{
  "mlp_ratio": 4,
  "layers": 12,
  "lr_schedule": "cosine",
  "weight_decay": 0.1
}
Rows from block 3 of a small image classifier, named by matrix and row number. Rows with one number within an expert belong to one neuron, the router's apart. Each number is 500 + 50 x the weight over its row's rms, rounded and kept within 0 to 999. All counts start at 0. Numbers have three digits each. After the name is the row's rms in percent of the matrix's.
Before each expert's rows are labels from the 100 images, of 14976, where the router gives the expert most weight on average: "patch colour" is the nearest of a few named colours to the mean colour under the peak. Only what is clearly more common there than usual is listed. The data: photos of plants and fungi (iNaturalist). In brackets: how many of the 100, against the usual share in percent.
# router: slot weights (model.blocks.3.mlp.router.weight, 8x192, trained with AdamW), inputs 0-63
# up: expert up (model.blocks.3.mlp.up, 4x192x192), inputs 0-63
# down: expert down (model.blocks.3.mlp.down, 4x192x192, transposed), outputs 0-63

# expert 2
patch colour: green (55 vs 5.9)
router.4 096:529403449458440553480489397549519545438494431533451509486523463497544548571513464530476495561374533552519508433473575478576401495415485468552483571470541572473544558486401519481534610457493483
router.5 101:552376491492426479443497438486526545434515444550460434509483511476498536596448505521435456479446495519522504492465544472610473451464435498557540548506498621511513616451388542540563576399453527
up.0 118:583557475449535467462502543507475496564532481448514520509565498513532468488519462452525471440583548467619572530519490477439499426543509460533529571540446536536517494575449470470530550577449525
down.0 115:527538368477418516528501480442558482498426539455551476485445483467489507515496486463507419568561565471397411456510513543499501476456537522476505490554436475532464520385543495520557519566573504
up.1 048:587502450434543542429487535552571498527523499467545531466551433505454477599383367474458509523442462455603478489436488560431413500553422438445445577501497512477508469481519538486549450432504490
down.1 047:477564479434438575413510469455458571470532478462479604505514536468535441532525610475515487477532507450444480421469500488492610506397577515497498488406475506480498535521430522450507536486464516
up.2 089:535385538446452440435443475451521577521432511480522437449516562555572425527500440454515426541496516470550499543390529524437436546503521542461577491464488482498475527554495477483526462457538545
down.2 090:512507553523541501494526518434534407465484475442523456469412459466501514423543543595433550433513510477539513437508432496530502443536561518535517521580472470553543589535522530469535525448514471
up.3 086:518441475456502548554455491527397534534432461563534500554527557552570451430592448455527471496509487469390519458527528475497542456453446470485545580513468393529549427540514599455569526577475493
down.3 089:480441511443416484431546501479400539571511486477478469462482464449522536539464487540617499438523547567631427527489487470550444409512489536548503507528442556490436469622562552491417550399418590
up.4 089:469473488587483448466517509557537459552540437420445489557511532592487563477548479580591423543528603502575428497575422526413544532479480482470529506486479527497435491485641460446450430538549489
down.4 100:450458414541459452534453442544479500562546544500440527415403535473520505523521456520490554448422512405476487391458555501483536521534508506563416459473527532549463508445479550476519539549427539
up.5 108:467495544466499488454425509537490465494490455435441521491537563494577555575532497540540545519395461506528498547525447521491469470459423440520531471480579508506632553554435370580494504474493420
down.5 107:499537454431418513497547541501575518517524493416451454508564438514578508521492449506439449522537519485453491591503510474498430560509475519596532435515492512453503497478532622559466449362487439
up.6 112:499395516451518444456454515555538615543483519550485545551422523471433527584466527448506518501572440555505539520571478559523486459484508452423451517461492418399504500525488524490466522502512449
down.6 117:559573389538468548551494478505517543443524474539418445534409487449516548509394481531509446457513465604331413437466544479513507546465471483518590454457509571461494505569478457497477525528523540
up.7 091:499506485502442529506472510544534393482530510429500575576473572576515513461523496474513425522492475543443565496544568504541557518511485504657510603464476475479538508478352523480400506503497450
down.7 089:581509552563491449533517434437497498526505510437473430426553536592547498486421473515524459453501592486512394452592501474474456466478468516462477452516503437564481530509531469432521507521473519
up.8 109:425409448453469576544538525487475477569440354494463430430519530532489464446445461442510461521453511472483433508543488501497527466561499526602468497504557463408508438531453558440517484524418623
down.8 104:547564469393501319509613495560524534453609565510465482537388492440588466514509526497514487432504533549484504414486526485460498480532463501486545446512492532486518492450440398557476512539440445
up.9 091:550525511462420551484454502500459567520515468512424505475405410439579526524470499505494533467411525553452573443497506559540426565520439470472510497506530559510485474483538543507526507401520373
down.9 080:468487540540524597535528490457566509487519530481545615447518408464528593598477494486566533543602437467499540425512443421548525435457549499587505497371411470499509490550514561488533514417470563
up.10 074:578562550494440568537509629571598560483538546458463575535515554459478523530507413514580411486519515496436447461608502623420477419608531504415440575502551482497598556447590566480486484510481488
down.10 080:434468441467457565535495413479525465496456504545498436462467404478538471567461530495484435516514452639517607560482526404465527450471535479526457516509458486492451505530394504457565574475427591
up.11 107:510544536586463516620475535540475469540475537545351463491479568501525556504506427486448494534491515448502512462536448482376464458509443576496493458504489485513628582601526473408500455484581418
down.11 103:453506509489499483469495460386488517558487460496450620578456546568504485496458549492435594469497527586418475472541450525529493473470494511572447526495512503505502470451383496575524590475483444
up.12 100:456403490531529494487482446546444564496593434469527454496451532506533525399527446498487564552470423474582472446533491533531532486452469450396432548446523457503600511457495595574516479551622458
down.12 096:547416468525403496486379516552510481493487566537441507505465523542507518537450596528485468523493540391528477544532495545491419442480568549504504476514496510459423495504534467536419514507509548
up.13 115:541464488509434549538523564663534511491495539479475450425497496460456401495474505473614479474462626559476488493527493587542466403548583515492539523449551507530483402487472470461499514519541544
down.13 117:498411460536545479459512536446524542500455470524532569563398531508598483537443462498541501456544569483477459542424585500389550546455509516450423513606438510492497526516548536494510540440447571
up.14 100:580499482409520464576569625545467436495424480484513543575462464533474550585544447516485543410389537535481482468531585600477388462438431570486446525521511511518477561451446497519491530501510481
down.14 104:509510495520511512398482391410594489565541515535569488405433503408548511548532486459486471518548580517546554523376510465609488484428495476489567528467426463528480554438533599602466467402539509
up.15 112:449448474479515540476436573501524529531527508561559447489478543508603580427500492545517564440467566397462439475436484554543485475493417530488496606550545420410540526558500455548488470395569487
down.15 111:500505485568427504502525543493524472506505504514432530562369457420486434462542548534520534574450529527501621485520516418518512523487488471528506459495549444480485489468508495483453528581439570
up.16 072:582496476440431405435473437423598454540462545512445454433493443476535454405486494529553500513498466585458544528430559438457454512405473429446505512426531460478554535562465442531509533493507563
down.16 072:454535479506556511416526469449426428492448455508486429547468457519485465548503467415469493526555455545522516506490556547504534584526490453565514496612531511575427497552583551505505547459545531
up.17 115:513489495483557435454555532512523513491445633557564559645514447465463526482490524480428559478520490441414523540517536549503463535440549519533460527521460375534462461574453502543413513518480443
down.17 113:447477432605492446520459541582423515441548412496464495478499464618530434583547462505526566554610450515560471444597495484468598423567582486408540479534510558420466497456507477543578462458592526
up.18 104:414570461544493524465469459464581546462608482564523456583434465465430366465528499466509548408538414615486513557530478495475531600522472481502512463522486432504433569507378559531556542513500511
down.18 108:574565485517532449582493467467512534492462455430440568447590552549576581468476516473476504528460491500525486559436499452493552447501564515521530513429566574515530401496600462535502449589524473
up.19 090:535448510483556457493479516586549570480562419425483492532466485482505575451565509531576597533531565507432466551544513520463542432526465525609554572436510514452542535502592468429451391608540446
down.19 089:519531457392424494487517490461454562549477594487332418488623499521508471551480486532529490475546398473445497601465514509508523380528544590472496524485479580523487476525539573505466568536410549
up.20 106:470525487448585539465468574454392474487552564537470558500512482424501597479467426485453473434481512563505523492529554504470504424372554449628529466524543499504446457480401516492517577518516460
down.20 110:491501515452480462530441593497644583523499511451454512538560529505417522543560518508511501386530482430546418548553436542436495528601504468447422417582538450366485481489547474503543418475487447
up.21 114:571437492447533538506542525485509423507468427491545517493507515468502529560545469545438503523503463521485640529460499543529507557560542415442504573383479546431523530487528406457506498506433432
down.21 118:475518539503474461511445428430579441522504525454453542516519448592536512482489493578519501508605475486516443424522466488491453551512566459526489493544476554472550459552476518418440441508527544
up.22 108:461456455546497427516435591427527549451435483429468492543528487521429566452423465539513459521442510533623468498545460501494605423512505544548529575450515500509492552513581439508459401516573464
down.22 104:522505464542480503586493451528498446605542545402447554491529539482532468513476483454541460456504516449539502506542499577418455465500480569539493420529485486432546504464398539460521458521554495

# expert 3
patch colour: cyan (25 vs 0.4)
router.6 099:460583462438441534454454476417550514589534506491525533438505593485459390496564484494515582453505503430599547558455488540474453558600540447499445495500415506527570517533539447509439440450530463
router.7 094:486532418464427514537438446439525520578580468527501522533486576453496468512535563613476536478492504448534599438387518527584401473587565428562434479523522551449473526463509428502499505445550578
up.0 114:365450535310466501491499430423485441487557586395491498479425556508467442516470582536515507577481520472524478553460476470460532579535533479559574516518552507513487481439544447506529497503424457
down.0 107:482498464673550527483557577563467492512489480482516511506553494492493570528479396477499465512453535497468469523589493501419458464489529581523498397532537400456603496602357475517523471551502501
up.1 106:483523413400498455504494482567516431537466590551504422506493484586405572499582529499468516476509603450442371485531458541488498481440483550541522466543513496431556539518421430489475490545481516
down.1 104:499450543531514491433620497479550540468468476478475547403484472481492485558480515559487491570496567461424530551487389458436449557581480537552476455454515533431466523514511533492508539469526426
up.2 107:501527584447531451463543413521435543420440521512471537515435412526503478459552520587550583545496529448512426487505534586511511582479533469524449541480428478518438494509532487436351475444570479
down.2 115:552437499436466409602531563439601471558574500487549434491623543425465484527389496514472476548511444503522505448528540549441532482464574549510458569444604547518594479435534446516505475541396446
up.3 105:496500525334537458575449438508494517467493510425508480517532501419526516565560511470471580456572521550563479601466455505435409493520373539418608561516528434516534610485522465545489562476446558
down.3 109:562503421589583520542608546457476552474494538499551480497523481537530465602477466506492462513530522545472508433536485461529620481503515454510515449574465430447490568591455500525457457499466485
up.4 098:431504533546519434579529559531467414492432520547507392532510516519495491454437509458504445517420474516506522591524480643507548414510502526426501556489482473517510460470538508494493530546405575
down.4 095:461496463522568449519517507531497493496559438516495460469556444523501513636521508557436534484491564526498516389548427489499477472449478559488500494459471531469533457456456494429455537456456498
up.5 094:476582571422435465498549487484493538454459549431624530535543461555421545490464471477533500425513438526424556465499486483533440494536506611508526582471489513517363463387511484548533427577581517
down.5 103:554478378525448458547492555515574471517538421573481461499504470475480462478532460509598495557497483494443358545469533553484475489573582515447459570462452447456538548462449523470499595422404465
up.6 106:504538462501524514559538456588485589545367577502468521578380521505495534516556530476455514564493461491585535570438501467448505520509503515509493483454544537499464466594536514481411500390503520
down.6 097:428454350512433599547503569576521482483475491513449516462551551608477486463444478592491606417574540472496437464448492599475484466513482575513541433558497505452551397540478505543494548638550547
up.7 083:527497432457536536457513510518490487540461529567478514589513526555555504519467564448589453488567492578593477433498454536489598494560480529427480459488487494470489465500424387525386474494467450
down.7 082:529567428541466456559455404511445467513569498410541472384458538523556487394493533466540521581446500497447549547478435528468484489467616451538491468548517432502493541481491446522489581516586486
up.8 125:488487452469339558557473503525542442569591469498417488463490487442478419506492484671533481461505513509517431414504409526613489481492456514461467481524571554500607539483500471497490472501492596
down.8 127:546514416521517545576490449560493581457487486490502503551475462515362453534484476593527521421510567436557446504441558566441442531507598513460545574511501418514516523575517488489454522612473500
up.9 120:485522520368472507411560420492455512529549463559502542552492577473529436489535507546520539438553444456477480471434492473549490533568471489521462456427472458470598473559474442526482520420536512
down.9 118:524503406512558564626518483480481624477519547588424521488500550562445522485485507569594500563567519496483511524510490513532531506545524557540510451582515464488607401538444480557483589525475554
up.10 047:423485434433475515466425503478544595513474445494527510540541416544564495569514507530493500551446524447510502550531480461570542586584461439511472503497408474463445451527434542387612523517501553
down.10 046:506493423465557455506533475427474477430519594378574507465539590611518541403557475471435462484512471533475509508429529486518552459522569556529536525484535472495548480504486533527359500494425502
up.11 096:526524459521578450551504506463430527410538443495424452486469512438567520639489559420512466444427471471588481454602532496491444423444467554502496440566532524461465514612544484528435599502486585
down.11 097:509638469558562405519429477491466428512553518482493558429544485587539521461494456402496505477439449544441577466523516469485462502538557521530535547519560435396550539566496566495528488378562544
up.12 073:493448442447536447465438532434479463442505548568403417521486525532557458476502505549480443483441482455470434624464436383465494373485471400498560495478512435470503568520535450571528498525447523
down.12 078:485480611508516451524570486462477545442603425377486536472535462527482541471476512458500433498507494561423576428480536526559545535473553561366475449480507518485480439627425521489438420472598496
up.13 071:374449546610493444579534447446444482491546528447452611356534552546553498473531495568568594455503531489565486510505424451545537486453511463506559538589416425510489492461471491497553523445535431
down.13 068:586474502457447487465491561376421489523480518566474439629539443522437468634502523507553477465511520485485527397522440469581482464518474519446504526451536477538540532465520469539494493483414534
up.14 068:504550548531440393443550443516448466563478511463430470375477603553496500561487438609540495456423466541511484438449427450499483546448449534429570550518461522418456522540453456582477469529564483
down.14 064:540492488480525417505482582537527476494496482403576452551498458483462417628550553444583503518587458473440503528541566468444504490563485410503506446455552487529479500441549475450514519519434560
up.15 111:523416601635565505468568447424470414565513578505553539554468483548539483578527419509468588477511467565486587476473611459430475475465520499512522550481432531458541537457486444600473580512492449
down.15 114:542542568519506505457469522458509490557542517468477438548530555503482486540522372480616459422596509441441495467454453511469512508540428477484469585485493483513505446515549527459508480531484547
up.16 088:550568499509482464524487502472421566457550558511534382475491421457468597479498385499529504559509431437496572487483585461506501469509485548434512481530387550538495604511527456465472650508549530
down.16 081:462476528613522378518380467455510478559471465458453515537506588534559469555504503468517551530468456610513502461483523568455594471551520553505516440484554436471530482563421445488522509462501470
up.17 117:534435484526464477460530478483595557459466564580465528575565471464507512480504485547473513539484454468453436481444541482467499519449477470493557463512412605531492465506633523466379467610469536
down.17 119:453504598518479476437462553464481444555527518527504528560420555456460495535421450485486492548532498407467493605485536448460514527386516474505473568418516548472514447518496477508568531473596509
up.18 116:494599464467472415479438477395530485603486453385456563455462457424580487508519479481468438474506530456571464485436572501556510480529482511544562477637598484497440493441427526477410495556436571
down.18 106:619567509424440469582485570590543607430566510460549541497531504522497476452513419549431544560489544555497543529567478496462506475497537487509487549434518386525512457451458540499516510407556514
up.19 084:604544536539471467532425483467475498496627497423517500452456524505556606515459422491413438523466472589501519460497419488500453508435453450431487492435454484503477446481501406519454421413470503
down.19 090:558494524457518410465498476475459515440454553456529530469527494461547402517480515489645505435498509513504566461416499490479527472483475502497520399671456563399504488540473452474458497425572472
up.20 084:502480524420480549461497527546450576524549506500526574467515501609486511441565475512484555378431415597525571578524551567451446536603551561493450563456555475404473527434511544564474477506469490
down.20 094:454426463530454497515534477464491522557470561483554596460480584447425496415515445487442446460527530537521597473432509360520432452491507405518504425537505457484545485496524443539516495447575464
up.21 088:503548532486473442459424443477410469511437369507523517478434533550509451501576497500466536505418568488505560554532486552527458497512521480484564466555428387482429426567493451558499490523557476
down.21 094:537449523539446551535543523421483546451585557514571416477496511537442517543377534511517553534584549539521502457376470426485562448611523488569539486487478557552551478465486579506590527461476479
up.22 091:495488526410515555490549516497518539540429513524482534592528529564566419502504471540538518395602460462395459428578615483428521526477473526573529487524539566516534463462559450514488498523493521
down.22 090:465471438521446478532462528555502527495567481454630544407492437499468543472500514496516413509477543635508514504494528556526443540425447568498540450475463501498483509491503477456560478466445501

# expert 1
patch colour: black (99 vs 3)
router.2 113:609441418492375537510520449439461587475442441549414523472493516487474543526569551489538504440492430497497500586470618501579555557501469567442479600547441498457528520453479486569428441538439502
router.3 094:582446470493423505511498440426458571455471458518428500453475484529481494511543535509490562451544473508537575546415604497570524528513446566470441595549448541438568537453453485546463504500464481
up.0 126:584562497577564520557460606518533477484478536453475492429506507452471579447485444491473513430496576637558572571496485531411487526589537529415541537586507468494522463501476433516536492579467396
down.0 133:553486499502450434498520440461537543503518491499483496543587482515493435559559478432546452564470515501491535514571581534566447457476541420568489407503487472468471543442439504536491527496473612
up.1 126:506472499425466479522411459483533475507402482394476583535564506481518583480509479525369491451521522575587473458551538559484523517448510470539474568481514584532523433490461509582488550478423501
down.1 122:478413513527570580561556483512400454536505531607635436481501505526521564416471514531389483536460516437564508428445502462539479476550470458517544521559401367539548455599556473471512503572445453
up.2 079:419574551498459519368581563580524533537401487517442467418489473507427585543442493460473569596538491438536544466433420422537503499487470494572559520466471578475484493535496527420450473482443460
down.2 082:492595473429482519486572567388547490498555547516525491529495524459503494488522525586475455503463525475429445453601448560468520524550528506455463504543461443512560490554566447531531413504510464
up.3 100:545502562618459539415532512538568463544540569374470454478444474497491362485555491544525433466545560613497502521465456522472448375527475581558513511493480499482503420582560430533537519486513431
down.3 102:547467491552440575522556500511472576470448465481507527492559556509548487524395481471541545570516491430419435405560556483392452578454464443482594446542447490467522521549393553479552404500520465
up.4 099:481469550518405485514560500514588555471546505479481463541514563573476516486438595452427479411447497549525403518454509491458466441515511458452484462518513472586557389510412455479500564448473573
down.4 099:519479516501488508376497530510510409462409494522497535502460524531624466588518411518638525534557379421530617506451453521521543450425425524594495499550490440485398432476536493505524441493469440
up.5 110:364535462448477484532381562421549501490479493419576539578479526459538495407449565419502385509531447475525495506511460455493468487529557479530524405517496461568570575474531414551520559531481422
down.5 112:523584518442485534549478497594551482575504531453446540478529426506562546591455435476557502573526511456564475468556576437556473455467509415412530502517530490613501412496491483435497542482435462
up.6 114:515492473485572422543487460533483544419466487519521446554560461481548558478417536422453544519512438441551523513567501655485516442508402501565521541522398498522516531479492568527399583627416428
down.6 113:559517442525552444589445578563580466533512538458548448557362599474497512463540477450525521549460629396493485564558417562483460422488611544512502431543532478446559441409552500448563440469513487
up.7 098:454560512552547432526510476597409478535549527504464466476551537397503494533602439472479553447532549609454580586579470470486533519511422499427500530414499482559437464486400556475523461591452392
down.7 099:531462458522463482536567532540556449455428485436460483403575468421567408475506457524509469489456503461546475539465566555485442468497560489510538479617539506561555557496550586565473600468540584
up.8 114:604474436508497482495490608529387445447503507433472518522608478551483436507400529588584390503518526554450471576498452570446473569482478479548588497427390542453434613477558483576419496539563527
down.8 107:482515409509477510572484539461593593598524518586430435502499526501465487462601564517399544504529425505524475544537507524490526494406590500459480387519506494450550601496505503475505469463477478
up.9 052:460494459532443536409488525479466512524521449549601433421447456531484509516530444430549413537500533494464514540494457572458506400517510478467508522529496490537421466532552498438547515468469442
down.9 053:581577431434460515538553505494471501522512481365409500456403580613445526489398600492476629591472470556521521445548500482469499597419479492546520451510532466514469497587394585454530396481498509
up.10 071:477521420576499402475530497543470506465467535413550405550592551473421512446493407510416530486440497500555461464404494476508583554619493468547436473444525578515520463446499491540519560447540466
down.10 069:537486499529525533465461517502475547478502594522516542518422432516625448549472604506513524498449431476470476424501467477583488442429573450461551543599498434432459546560462457540436446579510469
up.11 100:532461516499450543499388488549517506545523455529439486501552471526483415411487530528543487566549511539427414427498509507509552398532534518508393517510437569536492435470596599468466406551519417
down.11 109:503502446475457537474476445542524545518488585516513520413439481568432422444469463422424512503589506567485478534573516438512447493476502583492490450469463511472421593473472506480584544532382448
up.12 046:622518530564511593489444530527457419571564412449518547503626509481485481484494508514365519551515515554577524512467448506570508523560449431479507410435454442530521561532449526468486465536492435
down.12 051:472490519499600497499629513589495512453437539542466503509489463493453510461528560429581540404518560549506505459480464504452533527532504458469423525561469581479483493486562487495432596454487515
up.13 096:474490441546571506428471441570531567515454533481481427461561426599554476487496465488477562529491546495517512487511544473511495629448546473460459539533449589425539392538550491407475491544577468
down.13 106:508551513459449497622511537532438473514494468433552555549531466510510450341471560517549399456424500574459460484535478497537499405565543488476542570524497433581491574552458538547446458482454477
up.14 090:497475474407417458508478515535463437436491434520406480572528559453571512510427383457500435430522520459498498490662576488554485440542514535503462397469493591523572479490457519478457440503474427
down.14 096:531583506527487495433471528477583436498530520437431550510490428596577509425404541570507540437573512497605507522485443532465514647472457530495521564563512552475432511508454484436466511434497525
up.15 119:424450516605607475448512438482633455497494570481574527505420536485509461643532477460621469513499534533502567494573424430414492596556428487507526518460530502471437472460556570454484450535490556
down.15 122:415573439472407534534488561521455573479461529427461513430539524513487494401434507530489466587376483498581571552533513444534448485556494457461443399455538494611542509476458503509505586445535510
up.16 098:480457501525575437511594446574504511489484527546451427562533497465509513423486446593492572550464500487498429427466459573531586571491500463553488457558535499583508436501474472593418579436542542
down.16 094:537550443453499550528431584484451448515535498559450500426440548537569543604496578415539408577417407429500551464446525585465494473503479443552580555406404471438529509498532568411480441507524528
up.17 125:485494583532465542455547522508523520449499485497535515452432522613497515529547438485466471467521469480517422490556558575437494418537517468546405486437491463485494376563442389505639386573526459
down.17 125:517607383468438426541521555480460476430485528525511530572487548537590488460491493463486568439564388578525489441519517437413525606375472479542494546461504482518561614457446478521421592497433522
up.18 107:606481507395432537676458493459477491413445494522419496465494519498490508451499514481431421492437484610460452509519479470487477401489458558505541488523452517554467489492423411508491572512554472
down.18 111:524536465508569500427560538441506582584476432572519475513535510547542475450442565501537452515423539498572483589508408478491459481467518504398471455516571480539532515518518511505429522548508472
up.19 112:525541561445470524489499594526629540539437579486446422548497483470477517490482483438477526481470414525481516468541481604531534578538497496560463532462563470421489467475511467440424456485535450
down.19 103:551509467582585493525572500453537531460514528462401465473535456391501577546468483454481535474439469509496429565537512462556495498500587487495538487492492530460512570470512498463527516558474524
up.20 086:541503433432473505524530558480518470496547415490461430463533445446493511463449510433483464512531463497496521484474523458457525512549452571504502469500657509590548486480522537414525468407475388
down.20 088:494423554566518529545612493481509490568444605486514509479548403517539449492482500509539450486519520463606541549522421415416475430459475521492458459517445538457478585476533456499482467489500568
up.21 088:488518556507475421457556589458473553525505496521499446435583480514409433493529580499535437520478510524511485482525594543519571455504557476510450517528433558402533408541523441521477451517505451
down.21 079:475531428532422463554569509578553567472517508598419538577468486555553516500485581418501435508410401534479504474504509479528407538489490527595498505447504470480517545532376521454530416521452453
up.22 097:548469540489488511531544487439402524509565493456479527518434450515531475529442605506519471546551485531557537517518474562579521525495376461455581527428561533581467510479450504480540486609432445
down.22 101:456508461503447505502551481549623506429554494511549434537568523456479500448549561450602500459488553478553426545512474588461579509514586434435508477605464461499448559413512608484518522442542524

# expert 0
patch colour: grey (76 vs 50.3)
router.0 109:609506518570475523558542584471384541515453448526444500502495493533544542428450462448493498486508478473517505536452545499513555502407453514519473481540457445498572503530553473438432534608482470
router.1 093:613562533600428551501600573462452565474412472494457456526511534522521555420463453542478540521513514515535505617504487494491571544391486539441481555503421447542566486551575463496481524570405443
up.0 104:486637479503447479482520444476441525404524448480459437602570506481634477527481505467482399459511407557479485446548490447529536513525468492491452412453585456490453515496546527487449458502554455
down.0 100:544579496541457494472504490520587490464541510514462585488518473550456457510572485413515501565460439451501484489466510485494529583449500475499529503524462437522496469455457555462592550463616502
up.1 105:605511505403486494612592501509489572479564469448478455557561452421574448527552576409455407534468496548441504550484479478487453520454427437618550442571444525422471602525459455478445501551480546
down.1 098:469462447552520483564410384436449604451565552526398524430453510526473480555419476536625528517477540453510542431552543600522462500490471575512508596528547517495465488489476500481444526467512523
up.2 080:530511428509519415594379504480430599572513544587584566504546461487490522559502512512468518486530572533480503567605424453484521495459518534451511530455518547451555483488504543473422566574548480
down.2 074:419498505484633589471476514579593430415520422384395537552468498528478516416486450572513514445523435531468513524424535533527462510539494444495555425511527469517546468516445490481516498414520605
up.3 108:426452546552499449557522625603517471441580536474468533440468470577452563521528486514494488518520605525468479531490488446525499458473398485474440571467586517500494448521441493600620493504450356
down.3 105:512471500447555523494532501515420403590502606438413459524483492489498406482499447545536391429444534537428502537426421592456464417534439621496503488560499444513569496408486457401479562578479467
up.4 084:469528597466455482463423617434525549442462588439513499597474518521590422477478552532507466473534535550473421447522414587432461553502473411436494480464484462509529468453470541543571483503629465
down.4 078:495466402469610430536598383614413449568542438393516560447469563441468530530480525487544475480454536449534445452564480538513499453548509560530464522483504415452465450537539536511443477494539560
up.5 107:505473523416516547417544575536451547438513448498414436587559531495597508549463445442466552508497545533491508494605550531502444540526487485529585427580541571547489490565492551448584495508427429
down.5 115:419522509479536456465460511608450544591462441419510494551466432530507448534449510433498515530494501507468543444485442443502393402460549544495466472596598423550548451539449475489570418507547509
up.6 097:530518477488447477550604454501491418407458532543535462514527479540486554481468502416534555445503538536534443589394461456558536535501555539555502433593417438475438453433558456550518506526496513
down.6 086:510549538479523589513475536439541517502608468633448460456433526455528482510527558543503431479500541488465511413519579540502558388503518495619511456420478539528503489497467483569563454554516475
up.7 118:527504458487478559538452494510500473536449513502483508423428494533435470485488634432632479490584526459478550515440569519448504571621523586424555536470462551475483520472511380499448414544563455
down.7 119:459452475538561423514473489508457512440462571444558484494508548555473546471417456522410473583431469551523487524517470410534544538473483535617543508524422502595477581465507563495570488506472452
up.8 119:492506454443367475553479525477596556444481556580501443487501459527521520464470539579501504578390441435466450539454502479514459559529495468546528421483473419433471484507530450494433496542616466
down.8 107:569564385442533557449444581543516531520513371500443424593438483480482572512519574477485549479459526561500554476470515510473513441519547436535499529511463494564454513542521479509520550534468585
up.9 091:536557475441537435519604499498570523489521506500494553571393479481413567425530455522486533398513584481433476504525505535457506489416562500610473550523517430409509497494513510460515612529487570
down.9 094:500451563443513507400424551526508351450492456542552539426456447406534530434546483560434521528489483607428580521615502498572495505585465510478487490575531463613464557486439441488486495468521548
up.10 107:506464518473528400465467387489498511509420491478531606470460551511523565406545450548487483537466487426472497420503495534548597475536496468585409494472511488509550460427541400493400538529547521
down.10 107:539470524545497520556518395473592509633459493545491506414477493529452533548496532512597495479596560520497473535487558527425464553520499480444558520451533535519482481527457539494480407521446452
up.11 104:413517466543495506520531470485501452516480508495435537516491460603465495570582574540517469467461503543525403461421507523510525519468541542507450472388361479486519490430570447461553511516503563
down.11 094:508581487452474555575466536532482485571442493520483505474498508483424530482410450638505511560487477469429505469493531461409389515472512517479515486480509566547429463523468508472506465561556478
up.12 104:429493436459498521504515507415485503524603538512483421438474539457506390477478553437525566438562448453552539482607504393398429473577557507473503403469549447469506489531496479506494560558518496
down.12 109:469536399453428530449463529493510576522491491476527492418459486476493561499545561508403586461573496539505501538478444514543535534469524510458478453576563442496452444475509506540571485446534515
up.13 095:539516424450536556495423540587513509519445555450479589505523478483593522533516456521515497461375544472557492634386427499500481423437466465594523454523427515498602525509442464510443484607405444
down.13 102:503454558550450503449463528443472544419465508502449511458466528474448445404461495493508512393574504482493505507500516514460474536527459430514520517487593540519470457507554541459504509426561518
up.14 101:521484442485406504455515518532537404436559516448468405547623619570464551540467573572494515562492473443450462547471537436530495516488480451533514505390499456588520556446552490513474600626503473
down.14 100:569457536448509469427480451453516577456466406635533476569428500515567479461467482510481546531513379494457499487522538575467409440460581513461565469508421467532557531539530507519599487415502549
up.15 107:559541508518522530524496508570456555538485508501530519533519567593553473491567503538568523525461495449447517531506529533475386484501463501489553565449509381427502468519538523582378582468487456
down.15 118:441581481511521542518471479517481573519591488567531588512577541507521579431534566562499482568468509484483575520497512547451483421468449416543503495446527513407498535496468637576471545499454474
up.16 070:500464463529470462598446551489592511527571539532621560556540475494582401474529558509477414483497453524519555460457519465548448513413466423538436486547486479463551482389467500417414468527611505
down.16 072:510499576494544547487592486522396481505544434430423494411594497513421528597511460443608513563567503436523596456568421460431545500551461682502524514477523450464521455529493555503453561464513507
up.17 080:537522489417526393575493508444550530464522491452495468533475412506418472571497472425483592545462537469439541517464404479489462445462546470536469561485514476551544458562494490467584665586487532
down.17 081:505512460510451567520482522574526532520467485418421495463516457547607475468563546514544461469428478509492461445553583552635485628563516586503587406559508472527475500465542568468334451551518465
up.18 119:574527534544431488443463488456480479561584420550491569523507457527560489566505511536546521515526428567435462483524558475455434449519549510529576503426427495450574541503507436496502411498552506
down.18 108:473552511412447402491574477525466465488482529478520488525510557489489521395506590499517494491436489523439474467468419571525573543511485512441492640505549510516550481385440573546500533537423494
up.19 100:497585538612489537505509582510556450550550504496511507529459479464503439460506466453530457527509538526461494515572491565478529578464571518491435452488537548496435477506561562462587632402469482
down.19 103:535448555496488535527502470472499520435399479574597462451539560469460556444521494462518634421491499589531381551395525491454495519526546449486517528471535556542416494456412552605509386446452537
up.20 101:433518426416432514462437417412458577474512520513460538464476596531500421449479524468508538408580533495515450588447574502474479588501517458433461531520571536426557434416453416529527498409551466
down.20 094:500505556544574606461545596532455408492454520490491471514488439454455462483505572531528472492432436500583583502388441538439521503447462467522580518536440447484507549602535578512426641555475557
up.21 112:520561458580498489498428477533608486530517522479590494586573597433502432450523383445473395469450539594507510530442438560588467473546503477509530512470481368409536545554438572458522433436402431
down.21 099:498501476499439498525501530468446552432570497524388476525502397483520550561435378551560509486609491426508439450495570521534572503504523592494430438503599534453501522441473462551526440504512573
up.22 101:442525454554526501566455556495655527459424448494487476620484561522516500593550556492415470433546489479420522538388538517440544528445537509509452497492493428527381468581591495372516512410493458
down.22 105:547486560537536537522477488558459490448511456504463575423411470512452531389531485485583468389519547458462596460566560383518481521446484515430509463521495446535550458481489551435516454591508528